From a checkpoint of a small self-supervised image encoder: depths [2, 4, 2], 15400 steps.
Rows from block 4, named by matrix and row number. Each number is 128 + 32 x the weight over its row's rms, rounded and kept within 0 to 255. All counts start at 0. Numbers have three digits each. After the name is the row's rms in percent of the matrix's.
# convs0: reduce pointwise conv (model.blocks.4.convs.0.weight, 192x384x1x1), inputs 288-383
convs0.27 098:099132171085116140178171103091171124091097190132131102067137147124145113117109119137151147163149115131116170175145065076103106095127133150117185130120129158122082160136108161149107160138144105134150127154163142108080182103173178145104121138121094172118090133164170100141137104137123176115
convs0.28 088:148088127129139131139083129164148113185175142116094087086079119105087123156090255131113114142134200074129115174079144138041115128074132137078111163127157148132130117183146106206113125178126113135098090144104144083139098154126119087108140112044115142140095150102129065153101084162149132124
convs0.29 111:148108179146129103142107132128070091137125181123157086160133131150176128146160191116133113078122131093113173128094109083190129137134210108131153166095134093134109096183113079164125136086148100099107159138138098123106172135116101095147104130157113177086182134151060118117131071160101140122
convs0.30 105:122125130080077137122059084093082082154122161144127135114093091166113074170108096076145193146163196149120137124086175141199131137139130116135141118139123172174126146149125156139117118150160095122137145094188122086178125152158131145183141132151104076135118179077119067113115146120200135167
convs0.31 103:102141118153103145122117127112101088142131160121106143150128099154151124098093101095096145069141113133097141139138136093194144158123136060097191128101163130138176121134195145181107146183163150144140093174176130175213084158131132089177162174173129122127123099148101173132109133160170144067
convs0.32 105:147086177145081138154136148131165117096162143084158139117175161138136153079122138152122086209125160090078158094101085092083145111121142118126117125152143188147105151156039127132110143141141155158062151134123140155110134129168078153157097142111151155177133131145152148113181119134067122129
convs0.33 101:118140088153104093107192186153023132140137156114113167077126123094126158139160149131078094136105147125103141161132139156151184167086093112159176098158064075092132114097092097180109147155107085075096170132180097097132083112091114101100187137113073093142109111179124177152107129094149129136
convs0.34 106:072112152155130115105110120090153148116108125131137079158130146114107111142119118080117171142122124182157093115094150135127144142092162156138145101137128189169135109123119153096130106143082154080162077123132124098153163114128161143113176183118117118105118132113149131144123069176163126121
convs0.35 108:143101150149173084140143130066079078146131101134116097164091132180128139131129146122157122203134113171160184112080119103162070142111205139112104136157213123135088138156100157129112141150108013115123109028143168113098128144137114108121161166069113118180184130133144134144121127105094081098
convs0.36 102:103100169125166159064130123150085080110128122181076109099174137092115092169118090174127088152167153155080118154099147084147106118255109157112101112141107112111147136117179117131189074143130166150079135149155104111125149178147097185129152145095121161147091148152122123131125135100092126102
convs0.37 091:112131149092150092096100133186115187155134070184162148111133141097160106180137196136118132172124137154135135087105107133145143157128081137145092124113145063136118115089110082198152190111134129118137161125146081159196163132164138188071082160075137197054138115076104121149153141141137126181
convs0.38 102:093149097146089116154123154137112053078090144063095137103131114196147162128154145113197146121191146100137124132131142181120103139210112131141148095120160164106148097108137098126114146084147115089196126106158165122164077129131161103131165144109113129150122147101156089145152149107104116126
convs0.39 100:113144146176156098093136121117119160114104155067138112124108113144118099111113147182123144096128074082101101123192056116125130129093126129103210139064129099119108130125090131191159119144111100128095084082110127125062127106145105075149125093126144120205134152164116140163105089082134081146
convs0.40 104:084136123104107146150089140163154142156074147116144135142086085149125080124145100173075053149126097046147153150150088110202142120102103097122096085125111105124100131197099116159161065127166094144152116132124109099100143117164140164114109146152119104113168108095120109104161161138089093097
convs0.41 099:138117118102143139111147099078130131184113158142156105130084090166156165111099106145126132095145163144170136099114137072155128139238114143134111130148077124120129080168134159145111121125100130100155067102142085136136104135185114107126053186071122113114086109075085088093104072116132140152
convs0.42 099:181152160142150122095179159081151126111151117132110143141170114227117123136168145096227097085150117135149121068145154162147139113129120120109138094164134146116125139096102150180112157081092185160122115115097162208160110149139148118189134119093121152112105106141094111102139126108177190110
convs0.43 095:155161137134150191140170121155069092144109104141093109104116136061105132112129196166107105162107090132130189126110117106144076160138094119112117137114158083127136138144115129166144123111120156089108080067117162151151144068106123098096100175067045179144122064106112124110082182141102167130
convs0.44 102:161154149090152160146113115169090068117169119150140103145113140131127098179153115094135000137128160153179165128134127173132096093060190135144102104122115109128130119148136163081114119157130202144124120110182100114110135143125125142125097149165101150103139066093163081122148162151144116101
convs0.45 100:102143084097125134114098144143093092143126130107165148110121115098128128121132117093137148073093070073119081080130152128158194077046081143086110135134104137112122110112131133107065149075166115167113174082101140133125158118073114082079159067128172079103104125088074154114118157091081125161
convs0.46 087:145102118080174104126171107102103154139105133093136118134171151201111107125068177132136109152128156118182130131097081120145124147139082110122106136122089114151225163143138070147138155140154134142142127152092112182110159119141165088110106163119124123170152144122183151125098121089134103154
convs0.47 095:106150202140149036094133149092104168140113078144132087072132097136117140133153148134119117155119106178095114134138106098092116185176098089113118100124132116103136139116093113137101117091173182126177106100110088118115143117165132122119087123180087134116108094131149136122081135109138128174
convs0.48 091:154122119141121133109085141124149078087113113157159123104133123165118168143092182118170130105135066198119181128131189176152134118122090143184158094125109118163110152117164067217133136093101176100153198082148117112133174122083094131194142072173128128112145076108082105128080158124120115115
convs0.49 100:182178137144109147142075160118107176074111117102134082081152155114071178109092094104128159110103064126108152126167145079100172152086164120099127184148195130082140114137127134141124171119020083088133149116114134163117148128139127168130136108086181114150114165067107095098126099121124104118
convs0.50 095:110125120141107139127103065122188097123201136150127154127121092173107122082144139151162138105082211147133139161119127110106107111151140094177127116165149191122119137151108092134073109126095129167137110128092159149150165161149193112144130157095104160155099174135118114149125150158231084121
convs0.51 104:102094152158128154126159080125120080103150079118169108172103106092173148138135093187104138154185179072100105168089171188176116121090076171057135070083157057160113188169111130173106095182202081146104114092091089112164128151152061121087175168158090121129122141116062122111085121123220068098
convs0.52 099:115110107173098128159137119144141135138123142066122165085142082204118083168152173060128125195117058127163112082137111098109189139117124119118165125156140153149158115105059097137131153141140159151110141079152093137164154184122149122222123128174167141105173152110134143114136177157186110116
convs0.53 098:106144151099163152094093135163233116130151114190163155091158121065124138097139134164086120151157142128083114157136118090151099088097079077156104146135122095101137096147125129121115157179153212188119172160124155137190181063172095147156101096170139063118143131148106153142117171177148113136
convs0.54 099:121142128049116125107090124113098103087133008120122109088161148198121190137131105097063134129107254130118113154148173107157148158123140162154140132101079062168157149125100162129103107183138124092097102163182061092138080071188169112158115114119116116126107121138161155120113123082122160136
convs0.55 098:097160172124075078139171108126105140144119095092143131115101142171143163091135096124170086098178143164159081154172107134139099166168087104140151092121143119119070061093111195142108168171075110160126094135126122202202156084101110123114113147181149104126105165081116096074127169092210135180
convs0.56 102:129099182085161189121071131191079143126153159139105103150146095143117133148079139124129128167154107116104119130078133067122147137069135148060111117080099110130125115125084090112112095108084146162101157186147105101130138102111092112105179122093169066097133120109126149120090097143149090117
convs0.57 103:129094118155102086088099076148129169152108164088035124072109097111112089136142139119158107105084077157126156082133147129146091082182074255165146108117147106108085138159125191154146060106095154090094156080068160157124138106168091145119122171144152200192078205130100130117119146112185076121
convs0.58 096:102128102120157148101091076140137092130130144139100126136125127138154067139109129129130113093119120102107141208111144160103132161043126176117116127123110199099133162106158145140161174126103141095075193079195155171097219134143144145125111181147091086109146093069162126107104119135142093153
convs0.59 104:141160120178120104122124102097100110099150170093170138098121148086117139082093129101128098153063121088138155100106113158185187107149093125107136084060071145090130042165126117183130115111134134084119093145132116108117080129112101144135095143123127133107091113104133174139106141178088130169
convs0.60 109:158060139068099142139151143105062171138106113105092130143178152167111088141125116142172149101100140105081142108107138164165185116107093125104141179112086110140120143189132174161092132162110144100102082149119170159142144143099102071087161144114143149177066109124078203139158094154094081191
convs0.61 101:138124128144116119137073108142168140114103143114074137146122118123146123082103113125127145100128149068110093127107152093139155126114131149135106141123140152172116094096164115162120125133085120114165169179122138094108088129108127126106134119142116177117094104113088106116143138137226169130
convs0.62 103:145155127098072131114135142127095079146101151140096114149123086152104152149103119105139077137172171076100101112195076194181117114099120157210096088134122131164150103175204128125138097145166098113122146141125093127153124158104153151084163125126123148116102144103095102142116051115168171195
convs0.63 096:179087121129168123087126147190124128137133112117167113099062131127143098087117185159220131092160134155170066129212156137134118090132150095125138169123146105127153116126141161106147084128162127094138182143060082090090113179091130120139147109088088135163072107076074178152132115147109126121
convs0.64 099:124190121139103168091138139130120085132096152139197157161182127150152120117160197101147125140156157164143094160117156141182037121106127146157147110140162124146090181147090139129150147092080120097125109121127145107158170151148114189108112163125106131129190138105119167100134096126133170092
convs0.65 098:127121155114143143160096116108095179101137154162144172165148094152148038119078108136124156103106170104136124134095178147126154055121127086123085107129098222127054094117167079103162145129151139180130140154122130158186177118120189135115116172084098060190101121127115139138131135081107105128
convs0.66 098:170165185154131118112096100149129166139123143177185151131147142175118127129141131141053122156118044142159117103172092152076102099100162124130126135152221103146127119126131108118169116164193215084114137118172151158155109066158151134140108171143133131141144095093133199182128106113088125149
convs0.67 098:122157115145040087126123130112163124160100079077144107227128116156102086140154131097090153117122126053117111107101145127186135096111107141038132103135037139146181181157155167188103139117132110140115099116106130154110081125104162141124098189100094140146152086093075137167071165117123138105
convs0.68 091:151121123147129144117073109159178115162135208114112111148107078141160118143097164115089122130102125143115136168162160094131155135096116165162151049099175162158186159103099147152149080165066173164113083168138151156137185118068068078119064109124127118103151168084100122156138122140137169124
convs0.69 101:133087137090094141159122157064099114140126149177115131174181130135109089129128069192116132143134118163110109184086100118145125119092116139147224105118178148115120123124093088161106123121117145068134163154099110144080123123159154106092151093192143138112094131155111133162142090109140095128
convs0.70 105:124141161117110180151110104093122151099133166099097125204117167186137139127137157095133109094158118164134109090125145112191124168131103061107165137145162121098113135110126146181157165164149079155141114197150137146156119129117160078104114188110092139142115144144107156105158078099130106136
convs0.71 099:106168129140170103116087070177161154141089141083149112148068133191131139122156124129104178136159079098124134178118179147130110122136186099102143100100088114151131119148059138176110138114119074143126090139106143110130198106141125092122122059142172098091105164089174077139096108206147135168
convs0.72 104:125131100070097080090100120124123106124075118151149126131106103125136112186123110064178174110131102145159086059151203155081140138181065129118159060097132154153119076080152054150096144109120121085095175132169061182095072090198098084126140069106115207154115069096109130122122148084078152128
convs0.73 097:096080135170135102092162144087121148102136134128167201129169108162146153129100104110142131154100189102122076137110188148144179220166108057083122127116072153085068137129138151176119183087120109066134132112071157080122087147118120144141124082186107116138198167163102133123142141134102089042
convs0.74 099:145124150071127137109098175147150145133078120146118184143070170058141132151151137083230135083100139119186142139087214093099064085071135139092147125090124090076162102075113119128127123122114187089116119133125144132123117172130062204096165111124124195173116128137156138167105078119100161113
convs0.75 105:202129138161142130069133145075105055103055107121154103057097124120184128152160113102139122130097169176090089105128112149134078139097101104093165143101053103087111136141069121226106167145085091225072131119121119055097096085083155115124140112189185111113129124203139151113123136109122165160
convs0.76 103:101039145184121151107134137166142067104180123132162160165167138185160132082075117162134132067128128100096162083140088108130166121127134078125077118088143090174120153158169193156132150124151102142085106105141115143096160118082142110122106149125113122124107117138158107103138111118107147178
convs0.77 099:080082168065148149109121184136157164161094116078145124130090173127138105173099063114099089167130107133092122160120135117225103123059105143066122149113127111100121153122179164131099105115075143084102122040053089135112143190098085098117165122142141095166113131106157114171174168181135051141
convs0.78 097:103134134151085115157120147111217201135098067093184181100115146173166119179098138111079123168096093072160164143129135090096156123120065179036158100126130136134116122082102124158123144136056143097050087089140157154095082113111116152137163041124114104140125066086162082169109130176086113119
convs0.79 099:099133153147123117122093056149137100115143095138198101198165155118101151141170122061101111114127108160137162197158145130114072143096093127062151112156132142154143101140169101173153139117119108127147118157181153159073110121067119148095094123127139020098097117127044117103122124094058151150
convs0.80 099:140089101115122118127119139107120090129131116068089155071118081075195122135151113132137162132092133139096084120122105150160112143077141080136086168125134125179129106135169174142098074212148169143065147081147162125075089128121117148104094101115139102115073137118103072206098081113172100131
convs0.81 098:116127148160132147103140103104089129178098137044099112168140133156198140144131056101131151135098093132137126120083174148149131095231146097150115130134077066163122102096131155199151140154131118083102125111132078146113140096135112123165112156149191133095113158104063109085115183139166108109
convs0.82 099:129198112130105169174116142132094093118099109135132147163135110051139138163184159197084134167110192112158098114111146135169085114120108092171146206110128089158166102091076118175154131081175123106137176149144126097150099089156124173111106099112141181158074152049061206097151129076184150124
convs0.83 100:092111109119176099090180086113172080121183095070114155149093090170136097115129175144074116093136098074141126117149183130144140088066119095096157092154169107110125158133178108174118080120074106140124100136146148135099083159112128144120126089103166129127149147100117087100149109162214111126
convs0.84 099:112094141102133140130118132140197126179139138072096128119150107117100151111129173123102151200105094081130213121146129095137180127105107084169109121121127087116179088131136132109129139148124143139096121111173130092169176180124106109117123110118074140119123114098130110174094089119106124075
convs0.85 104:067103143113106141086110078138112150117115187083153120130117097169163189161118146115132173139132148118085164114146094114186095145066171087147131124071149117157173095139156128179137139147154117127101171139193109106148164126110181085129142143148089134175146150093147167149123122123120094097
convs0.86 099:123138152129156103072078144114094126155116075095069134118147084088156175138139142186100095183121105168219157157093132177057111131125117167138095140103133093093189077074101123087104173130107117167130126135121115198160159117134084137151139172117131146135119067123097133136100154131079151138
convs0.87 095:138122102144153142161153148117043110141184129104114071109138191083158111103120094071135128095140111151111088069195127166117143161108044088069100108171121098176094092126115128127126114098075167140093132127122127161164099187134164096107157116127169118100102142086137107138157109113110161138
convs0.88 101:111126134115092097122135136084073152138132124126136123053122140110087100152155129071127138070116184151133146108097098144129171073100166205166092144118159176135154104087093146108123105099103061179096137131177177125196158169115129121115058103104113105113105137107108148117156127115093067060
convs0.89 105:113083127094172112112102147116119083098127164101128116115112094090158146110154091134113113126097142133137143133102143158111111128090161097148155081170219059075119150128152117186116073168170159192177145149183164119149116142109108189072124159080111143150179108129118108101136112141104143095
convs0.90 087:103124126145159085137151131112167113159098134071165126077142111180122091133117136110109127167118106143107120111071102083148174091077109177187155153128123071137108113137133123152130067136139141112186107110182218079131124168117136126105156049160106100089164100154112095214170173095171132125
convs0.91 103:110157130131132140195148179157177172118152123160159181123210158193138137127197158073128150130139100148136166084132166152092110108130134202143107152119123107140074067096155065127158120105132153143152100093139122122114116124086093159089114142140091098105134109186099150120099144129089181103
convs0.92 101:164117114117170165087146144103106145161131158113160154099123136160088112124136196062160061101079058120049146128126170121117118126179095087114132132157090171131092082116119097121073118077106173110133106138177161219161082138150140160147137118077127090159099129112147130204155113149146162138
convs0.93 096:082146108135114098183167142122162122108100123134181113121109097134108104129112111142152182157130150142112127202119123104158104098144108081141065145124107057136099117118088181195112104137102130160062106127097078115121119083163132117103125124088168086090123129077100153123102103109074149131
convs0.94 103:159142109136083127191128098153101052126117211173157114108137116114110151136155171102123142136125142095089141189136120142114126124066123125069130137083145148170173105172075106108120159108131081090161123077136171120078098103142145137180136184107147134117067133212109125130159198118144090173
convs0.95 097:184152104129100104165169163139153196106136127148067091167088108163148158140103062176111113174088132156141094078168181104127076084110109141078114153136097142119144153152101098142121161172127130163144140092130174108174126108137141173128149131205122130059098115157071118144164104138145159146
convs0.96 106:122179104184148131145175171147138093176126090081115083086127164107135100157165118143181075138198100145095125111160145121143085112109073174141164116131050145109095136093095120131144128092165144135101148173182148154063087152140106165087098094157146160113135105146166123152134098122135116152
convs0.97 105:212077102123115132129146180213092198139147103125122112134101075089133174136093127108105124110037089104134125126097062144132106087087103076117044155156213114126098125094147148089160142104103092172171130189071110158089131171108104103155100086141114111126139089128127121177125129116130082135
convs0.98 104:128144129116105124162105087137100140156109109118151136151150103134163164115164178098098143079182078098136115130082167157117081122122157094125111104094110182138103102114108081105103064132126105142130142153136107084089098174116082137131098127118040069117175139187101116128070132101110116148
convs0.99 095:141122172137174135156080110096136060085122143131152172131098135190076065188183170099111118127148156169134097127136103139123156125104135096121138133177103137149156139103135109146147131132085085184109098136156163108089066106165052106087150110153076133146075129047179109103142103099166161129
convs0.100 091:164136152151078078158202131146118134120079166078129119130125101145133130211146082105129100124161140158139173121139133211174114134054132130109089153106066116157070129168110114133125198118117151133103122141129121154128103131111149136134120171097144069173142112135129107104088138131067170112
convs0.101 100:085132151114127099114173096139143168082110110171105157125138172141082092098139116136095145112084141136091125150105140130125100105113143125126177083161028111092114126147128162114076126128077147116086043133121124154108126171122115158096059074140131198110095121179103106133178160096160123081
convs0.102 094:169157110056159126142136144111112110144135133087117119154173108118113136124094161105085106129087101167109124110086190115146141060042188081109123158099115109099119119149091072066139164129122126113125095131174126091135061188147160106152147153145152129058159166139142121137117157113164118108
convs0.103 087:123135112160093220138039128185145130116099144123137114112149143114130116120135097155146139071094110178094083127082125183128130109081093117152013181138210100112151123075080091156185150152124165107066181144070112138165085130105124153176108149141134111111152133107072121114130111153120148101
convs0.104 105:120095122181172093156112137137085087137115169078138100120033112116170074094164152144119157141117149089191142117159111174113156120140118162118114150133073138127145118126128148133125108088114155102101121106116083183195126096132175111074142119093169102119169133069111094115134135095170200148
convs0.105 102:185150137097177113116159135102108102132145098099146125118166167136108122134115147134126157173124153101098174108125122076176097079032084151073172125099063120143069138121148139121114167120142159137141164161084149147126111140157103150139119170147139097116177196209088075119064164114170088122
convs0.106 096:082124101147121148166109122119094153168150126150184116139109131117131163145082115158167088150143100098113138100159199120076129091128109147062119149153195153122165090117106150135112127128136134158105126141156113116117097097134120087206186167161119110147165109120065139148117121088109133132
convs0.107 105:175174167190071202149117165119146107143059115127099120120120128092140095177137164122115093129111098120133138178132136187114145125130116052139161128167127077131160134109111137107143197148147168116166112197096176127158148092146145182152083132125083191163135108146142155090131203160077160073
convs0.108 097:093101117166156102065151137098116091122127117098109093102106119049124150124137128100114102135115115098090168131159131083182095077134131113151240102079123079119118158128219160150180078152072161138152134138114127149093131151101139085102124125140086097107193168133138118159123164087125160134
convs0.109 093:118132119143144123122116102111124158115122160047121118096066102087151095084062097154092159176075076171074142128091138119099105135141127128141098157135186152168086154084113133176153074097109143132070130094107098129162166164060128117126186156104159197150114101114112161148109129137089130090
convs0.110 095:135170137132116171135087119137121110199124127147172112143108087101090136111109109108109151162118088127143133100174111160138132212166193066192074100155114124120180150096092183192156109126086177123146126115169062165136161084158115138099160139149118111116148057080121124124157097097100186099
convs0.111 100:096092102138093084161113140076148146148122216130111148095174110118117101161116129081128105134155148109151120111114137167156122180120119164059045136146107153057110053147080157093127124153162101098144103145096125160154179072212086108083143119114124131097189165155072177118160155082159132111
convs0.112 104:159093134152097156097094090121138145095103159169123101192090129101115098150086119127140132203081181070077135138146136090185117108106117124063133136087118075093143078134098155131085128113130149209147132140093143155111102191137084089213098093167160099109089149150093162161137136179153120168
convs0.113 098:117172102154146213098095135103183128137154118119155134199130141086139102202168099095123145039125143138131091135113126192175140188142116099168135139109134160089180148160160139104102104168125110096149125076119160155151096029110158185073107120155184123117087142145137182110138109115125160141
convs0.114 106:118099142103068119184119136097130209100113088090193150147181109125105133125073147133117093078139142087124115103134077083115188152073188124129125144146071171098090133138099125157104100159195124151073115106085097109115133157138136133065112103110093134104150139133053165140128051091155145179
convs0.115 101:129171167119105131089089130149155116117143120109152113153079127166103104169102114110100144088143094146134104144131092080165147130132103106064130065073132126150113096157111124114145125089158140142145156138110105112107108108166111101149138131169116151197097151109102096177146163153117095083
convs0.116 100:107128177133174122152149106152096105107211188145157125182124114036136133132137070081159096117093116165129135056074120142112113092050113164133137175088109111172128118222088160179178134095110177111138162146090126159169150129057141147094138106115201119094170095117137134147136138196140121090
convs0.117 110:117163134128129098110104131114133144129076126083151124123117128070132094111135151102108171108099152173087136174093124116102113103130074110154176114117080099142151095156099125138106158165135069137087123101159140113164125150165113125112146123141120097117107087200087154121153135124162110083
convs0.118 099:159158180111115147137148137151158069119141103127140136148150099091162113140099130162104144134142181127101101107132136125095169148142135136086175135158140128122118128093114134131173162119103196145213143150139157078099135142117099151033155139110106113102089112148092130100144123145080118083
convs0.119 097:172142159119138165107154135105109106084148137131166105175116135107110138121174120076140142080151140126161103142125098099120125149201167135138147107157113092141136108094076107086128062126130115160132119137101169110108168135106125104147113162186064159104135121057193107139152153141146150132
convs0.120 094:083128113119143096115121142106225186080117112138091100063150133119151135093128037130126114134198123121131128115123152084106104142158123112087110088144130101137166097149161165169118126121158114119095107091107119187095158215177096133116097089102155146135083123066063099154136135144113156148
convs0.121 103:127176115111144119143099108068124170077113117139145152128108130170065186119113122085157125105129051166163151122146139153158161114139096142122078106137199102116097118127081156142094135166134104191098153155164132167123073176096158197141138148146098155164090189098093204112128145138104143079
convs0.122 102:142124147108123220113113116137159190124160140120126219141122189163136142106105151181105147162188113102129149188116169088104116150129158100133113090110085140162149167165130114080069122131110081126070171127172122105101129122109114105127199179095104078110128144147074174135154140103109112130
convs0.123 097:104129138115180122078125109099107118171123090143111154157052121140125085110165139123133198136067133104141119125164103148174102124112141122118099150127146116121201100093153132157070150121107135168138095145108118106136096097149127130091118140105068085135118133128079125114149113077187104098
convs0.124 101:096118151122132143132169129152119102152125102134161125145133133103114110079101118087132160178106155101140126145097190131111149134182096100164194102113084153161099126162143141154119159139152126112172093162120168083107157114156102110113214169102127140098105068156139109152127102130134101148
convs0.125 098:176112145103149175142110113102120192091091137137108196080151212090121118157142111174132128229139161103083149109158091125147108112138120147121132126105090121145167156125131139127084151120131134177114156076119162154102148152090119095182123201128106113115150132158089124107114100164107182097
convs0.126 106:105092136152118161118185113093077112088107167155049107111070075177172115111091159089128099102178169121148157135128113171127065160151099132118067121154120159144142156100102105144140074136096099155107097175108104113085151138082177095095141153121098122136085183069120117100098071104255151158
convs0.127 098:138088116175114129108099203156116145127087067165134118103118140136110109107158120199148073089098146165157127114069133135106051096134107119212072083137088133138163134134103133106153121150111119077097132156115109158161114124110112111178109098121150155079130110171120123087160131150157168117
convs0.128 103:144140192069114087158139096115144098124128172114125158139125139142149171122166107117123115075184130182164094161136154180128084088163189087086098151136060162086073131188153151129106138097102133121154122186120087153143098128077155144142224113106142150092158082144068106100100063091108153178
convs0.129 087:123136135134129106138152149085148135128156104162140101095147103154064112160090159134121121094162082176071199118081159093122101165110087142120093150151117107088121114153042125109167120137139180139051098095190147100185126095124098085116148101141164093120133129138187136131132176098134152154
convs0.130 101:125090129109115124139117137144094171159116116131155116144104113169118120127157150123147100153129105169103141116108115059081129092113064185125114135121141133128132113160109105146091170114137158123107122067181164164149153094157118076100174106076069070115158093135047093170121133135112154151
convs0.131 105:133107169156133107071134145116114114129092152125102145089159114079092145101161101110145155163155071122071168168103133138145067106109100104124089135124109087146112165173096120071133138121145146141136085120103130140147148112112163167132138153095111072107111136119157084141177129128075159137
convs0.132 101:125134155139073154182124100091116186081098117157112093143189170181131141155119056101150214233117153163092129120113093121092171160062144117138134134200126130111113116068091146142126179167151148160092107147184140096159143153100087099161138112121157149154162080116089121192110187146087159145
convs0.133 109:150093092086139142144140144103156158127136151098094141149167147137145152144108156149123105127123129186074108142126061174102134064154093148158077135164137055118155111148084143136122094146119137086174096145100134078135100113140143145118182114152163145074144048157159109147184157152118204119
convs0.134 107:095112158155100183110117107133133128132125059175189177106105084081127103158204150146162152158135123132102111150115099089162102060123138134125108147156144142121109102089076183123109141111099130112144156122136168138202153135164167127174119139124081092130120091062147144093138171172199112162
convs0.135 104:088141114125098095159173151115146107078089145096136096168158160144160115161106135145159135176128166115160148126106110143104134126160120160169126107092148113121150155160161106106137105145091113152082052098158065142106121070091125140136115132134133114223108104139066119130107105101144122159
convs0.136 098:078088133160128135083095115113166119120132123145113156092179168147151142135130101138142137075139163102126147136101079100155142096140107098188103130122130074159172146124122144089096067086184104087101129150067114087062088122136113135142117099187101156100129181132098099071089134143119081118
convs0.137 100:078149108111129124164102134073119119193145160097150183178118129141100125105076123136149097148101106106096130126107137077145123101190063135131172161138157137153073067116126151120169156099161148156163138099126161121135187127058157089165165140176155101132139133066130078118161061164135151138
convs0.138 096:053073092141196079154139128139056135190109108122135103128124135144145144147107109174139152096040125136077147156161126102086137131115139137110239121138104115138137174146118101188107157098124141093102124125156115141085144175122122098170086149139155107114111080101121150101112100107107159074
convs0.139 092:195156096160079088142141115086138097124141102141123167212081158107094125211162162141171147114163176145118131151141161083127117134153174148119114140153136148164160136095119114127147093123096137146069099119145152168127120149109102091109146186120216064172114117129069173107107153116111140177
convs0.140 102:109116137138152077107083129123139074102148124109115155117203133096112120054095166125111080148171164078125083111181136094150148101173033119137161130080090139148087110174101141051122151097229111181095171178088129146140141104115042121097136132160095094118157157080124132080125114153153141132
convs0.141 096:173136084101117122127102110177081094135130077146133101144144136099061126165170097089111150117107151171141111138110157087106085175138096142124118110148119141128144076135115108093098150111031054127168142128084168136101147113085189121133156171157146126116067068129105049104118132068145138125
convs0.142 101:053111151150149172134101144141110142121150136142138133097071157135101158099104076125073128170152059134081104161100095101127143124193108153090075108122172146150138144080052156125139123111138112198107113156166125117119153179249151098137112133170151104130107117076158103169117120083132098082
convs0.143 118:184148092134147178102163085047112101124104145133141100143125103209112116115118150173134197037170160104126101093190140031189124142050090095049099116119131142175158158090099106153136084115103125146128119111077126115128116135111156132113086138085118113148171179121126124162103166092149092132
convs0.144 099:106121132165187110164153155150137147131117116117110151093077092146099092120112162148117119124132110129159128168106078127095156096103117127179178118114171135051135193146140160152137155095110140164123133119111081112119141155159152133152145138145115165210116128209164115090190114197138096167
convs0.145 104:109170166137161093123118110107059131115176138121131136104154133079100095143145146085179069100109140133159139194111093118158043126106199147124196134128124166152097100083149128179155133195111123131079097096138108144138101116176121116103137098114116077130161140233139054078176125143111146066
convs0.146 093:169147091100135134092156113136086101163077099184160096118114101161127123141103113151156136137160148088146098158215129099071179115175140157151148139086185168171146112133067143176108150227116034097180072156153157143073057150107139161178105112186115109146152164116132103176166133097113139136
convs0.147 107:115126152101108143212123147206150113133119098135155141196113128121136133142134139130076135125153116119145176113109136122121111081131164138115171148172146180140123136146121114178118145172120096088155103167120140152164154098103163115111148069096120167147204110117094121162175118095125121147
convs0.148 100:116119100140141100127118127129069087121146104114060098155081196105140081133079117104132120132149141205124126096138167128189134088163140147105130074116081123153070097142122123193080127138142133093101097120130120164131131150097098119136074104131127166115196138203103124111152150121137095212
convs0.149 106:083095111170154066125185149170115076179108170112170109140092143096114152150131107079096122164135166108197083086132143089075134116117170137155127167143116128141089096121140111122162123083127088118114111128112132094139117153095129153161084107086146156083140130131110117172145136150192132133
convs0.150 101:134097092083086123134134118094118139139122163133103182149148139186117102098114092128122128130104166123107172138159159150183192138144134112180129087126152065085109099138125178135113137045096128104134185130166107134086132176140082146130078121144139152119151115138078129085136075123164108143
convs0.151 102:115204139123131088145112113153078087167093144158076103132181114114157091137167172129134150169085146108100152118141144117130130140150137092071121163156117116190094158153071147144081216106130155072133085106103139061101110125108086103089103176163113163151184146208097113124178181166135124196
convs0.152 092:094147127065151081160110153146113096107083125137061132172136148121109125163194146103102155147119179084138079153126114112090073122088162109091059101129181076107106093179129116073126144114126124181107170214121116108174057119179116134132160146090100101176118123155115087166072103058119092126
convs0.153 100:080189144137143108071121138167124105141121139129121069159160118073135132158142121112058124129108096099145120138121139108097110157094140130124132135149102165105104169170131091202151163123125212107144118121159113147105135180084147112191112170103120160133167086131058155117131155102143131129
convs0.154 104:122135162120106135138130143096129129187098134098092114169127172140133098118142139099120131151136084099123105046156112075139184166118054131139112098171144112082120153127145105126156082092100117155126150172179131148155045105157073177117112182166171155140084137108103158118042120099122108124
convs0.155 100:159154078089204175181160071127174143088117112122125187089089132101140114170185115111120190093122146152136125133135225136155100144140154113109128172163087107081112102154117126146110185041138098134144106108137118128155084153098098076111182162149116063156116125182129093142111100188095114091
convs0.156 091:120113043114098141146108095129091139121081122131114113096137121159137093181082143150137131147112169103101127127195122112073184193141088121114102121130140162054133147129103099185147148038122121112200162148068101106109096169117163124167103143147126122063137082077146106095096090110113127148
convs0.157 096:137106106116155142146141153181155183140113133123130104142175097087158144132125160121127063112152184072066111122163132210065126181087132128143077087105118125137113143129125117170158178144159122040107183124083102122133136127224077121152152167153085094160091121122069115158150110144149157147
convs0.158 091:160099105132124118137131130167129086089114129183126134107068137113169113124144147062133115139148184112100100091171116091130210108092104103087010090090064121151112121141136110170108141150134109058066159172129165119117091110140077149169125047143116121143108200122089166040147085085170160132
convs0.159 108:053136148136135162096133180084072107142130196100143098157129087109067171083117152125158176073103129125098077128081194135151095120149181138120164152160089112122069126099141103176148108105106170149145155118173150200115063046116169121053100105140144134135055105180070136080109131121110144106
convs0.160 096:129150154109097114140118095145134159174071174092128135187115179145124105075121105124095162104153120124179156100141124187040109101150157159109101162092070129198118202129177177160133126189133083078138152137126145152136130140129166127080123098120106144170150140099129157153158142187169125118
convs0.161 102:104100119121155127100136125102084109118166173162145111173137105100131134142121151130154129192165138110162123121142157107169124155102097156157118153094139177136113144173134177151154114178094131169146139101129116080182109084109096106098104108120065108178129160109088107101157120167097108107
convs0.162 092:129153085142132178170095164154136059178156144136156133113181148139094118114111123092105140056127123119157126066106123204183115096115078122085162125113084145143146095081095101126096135094138130144126107115169103192062161125124114154148094138075071172100147076136122091149161134133142130154
convs0.163 089:128093128159146136116143084125163130122116089101145146148041134131181126116084119158161097085082066150148105130072143107076101066133096127118100132138083122115099086116132100187123136094085133174154097149111146183063119195128126130121152126149111148141154151125081141150112100113139163109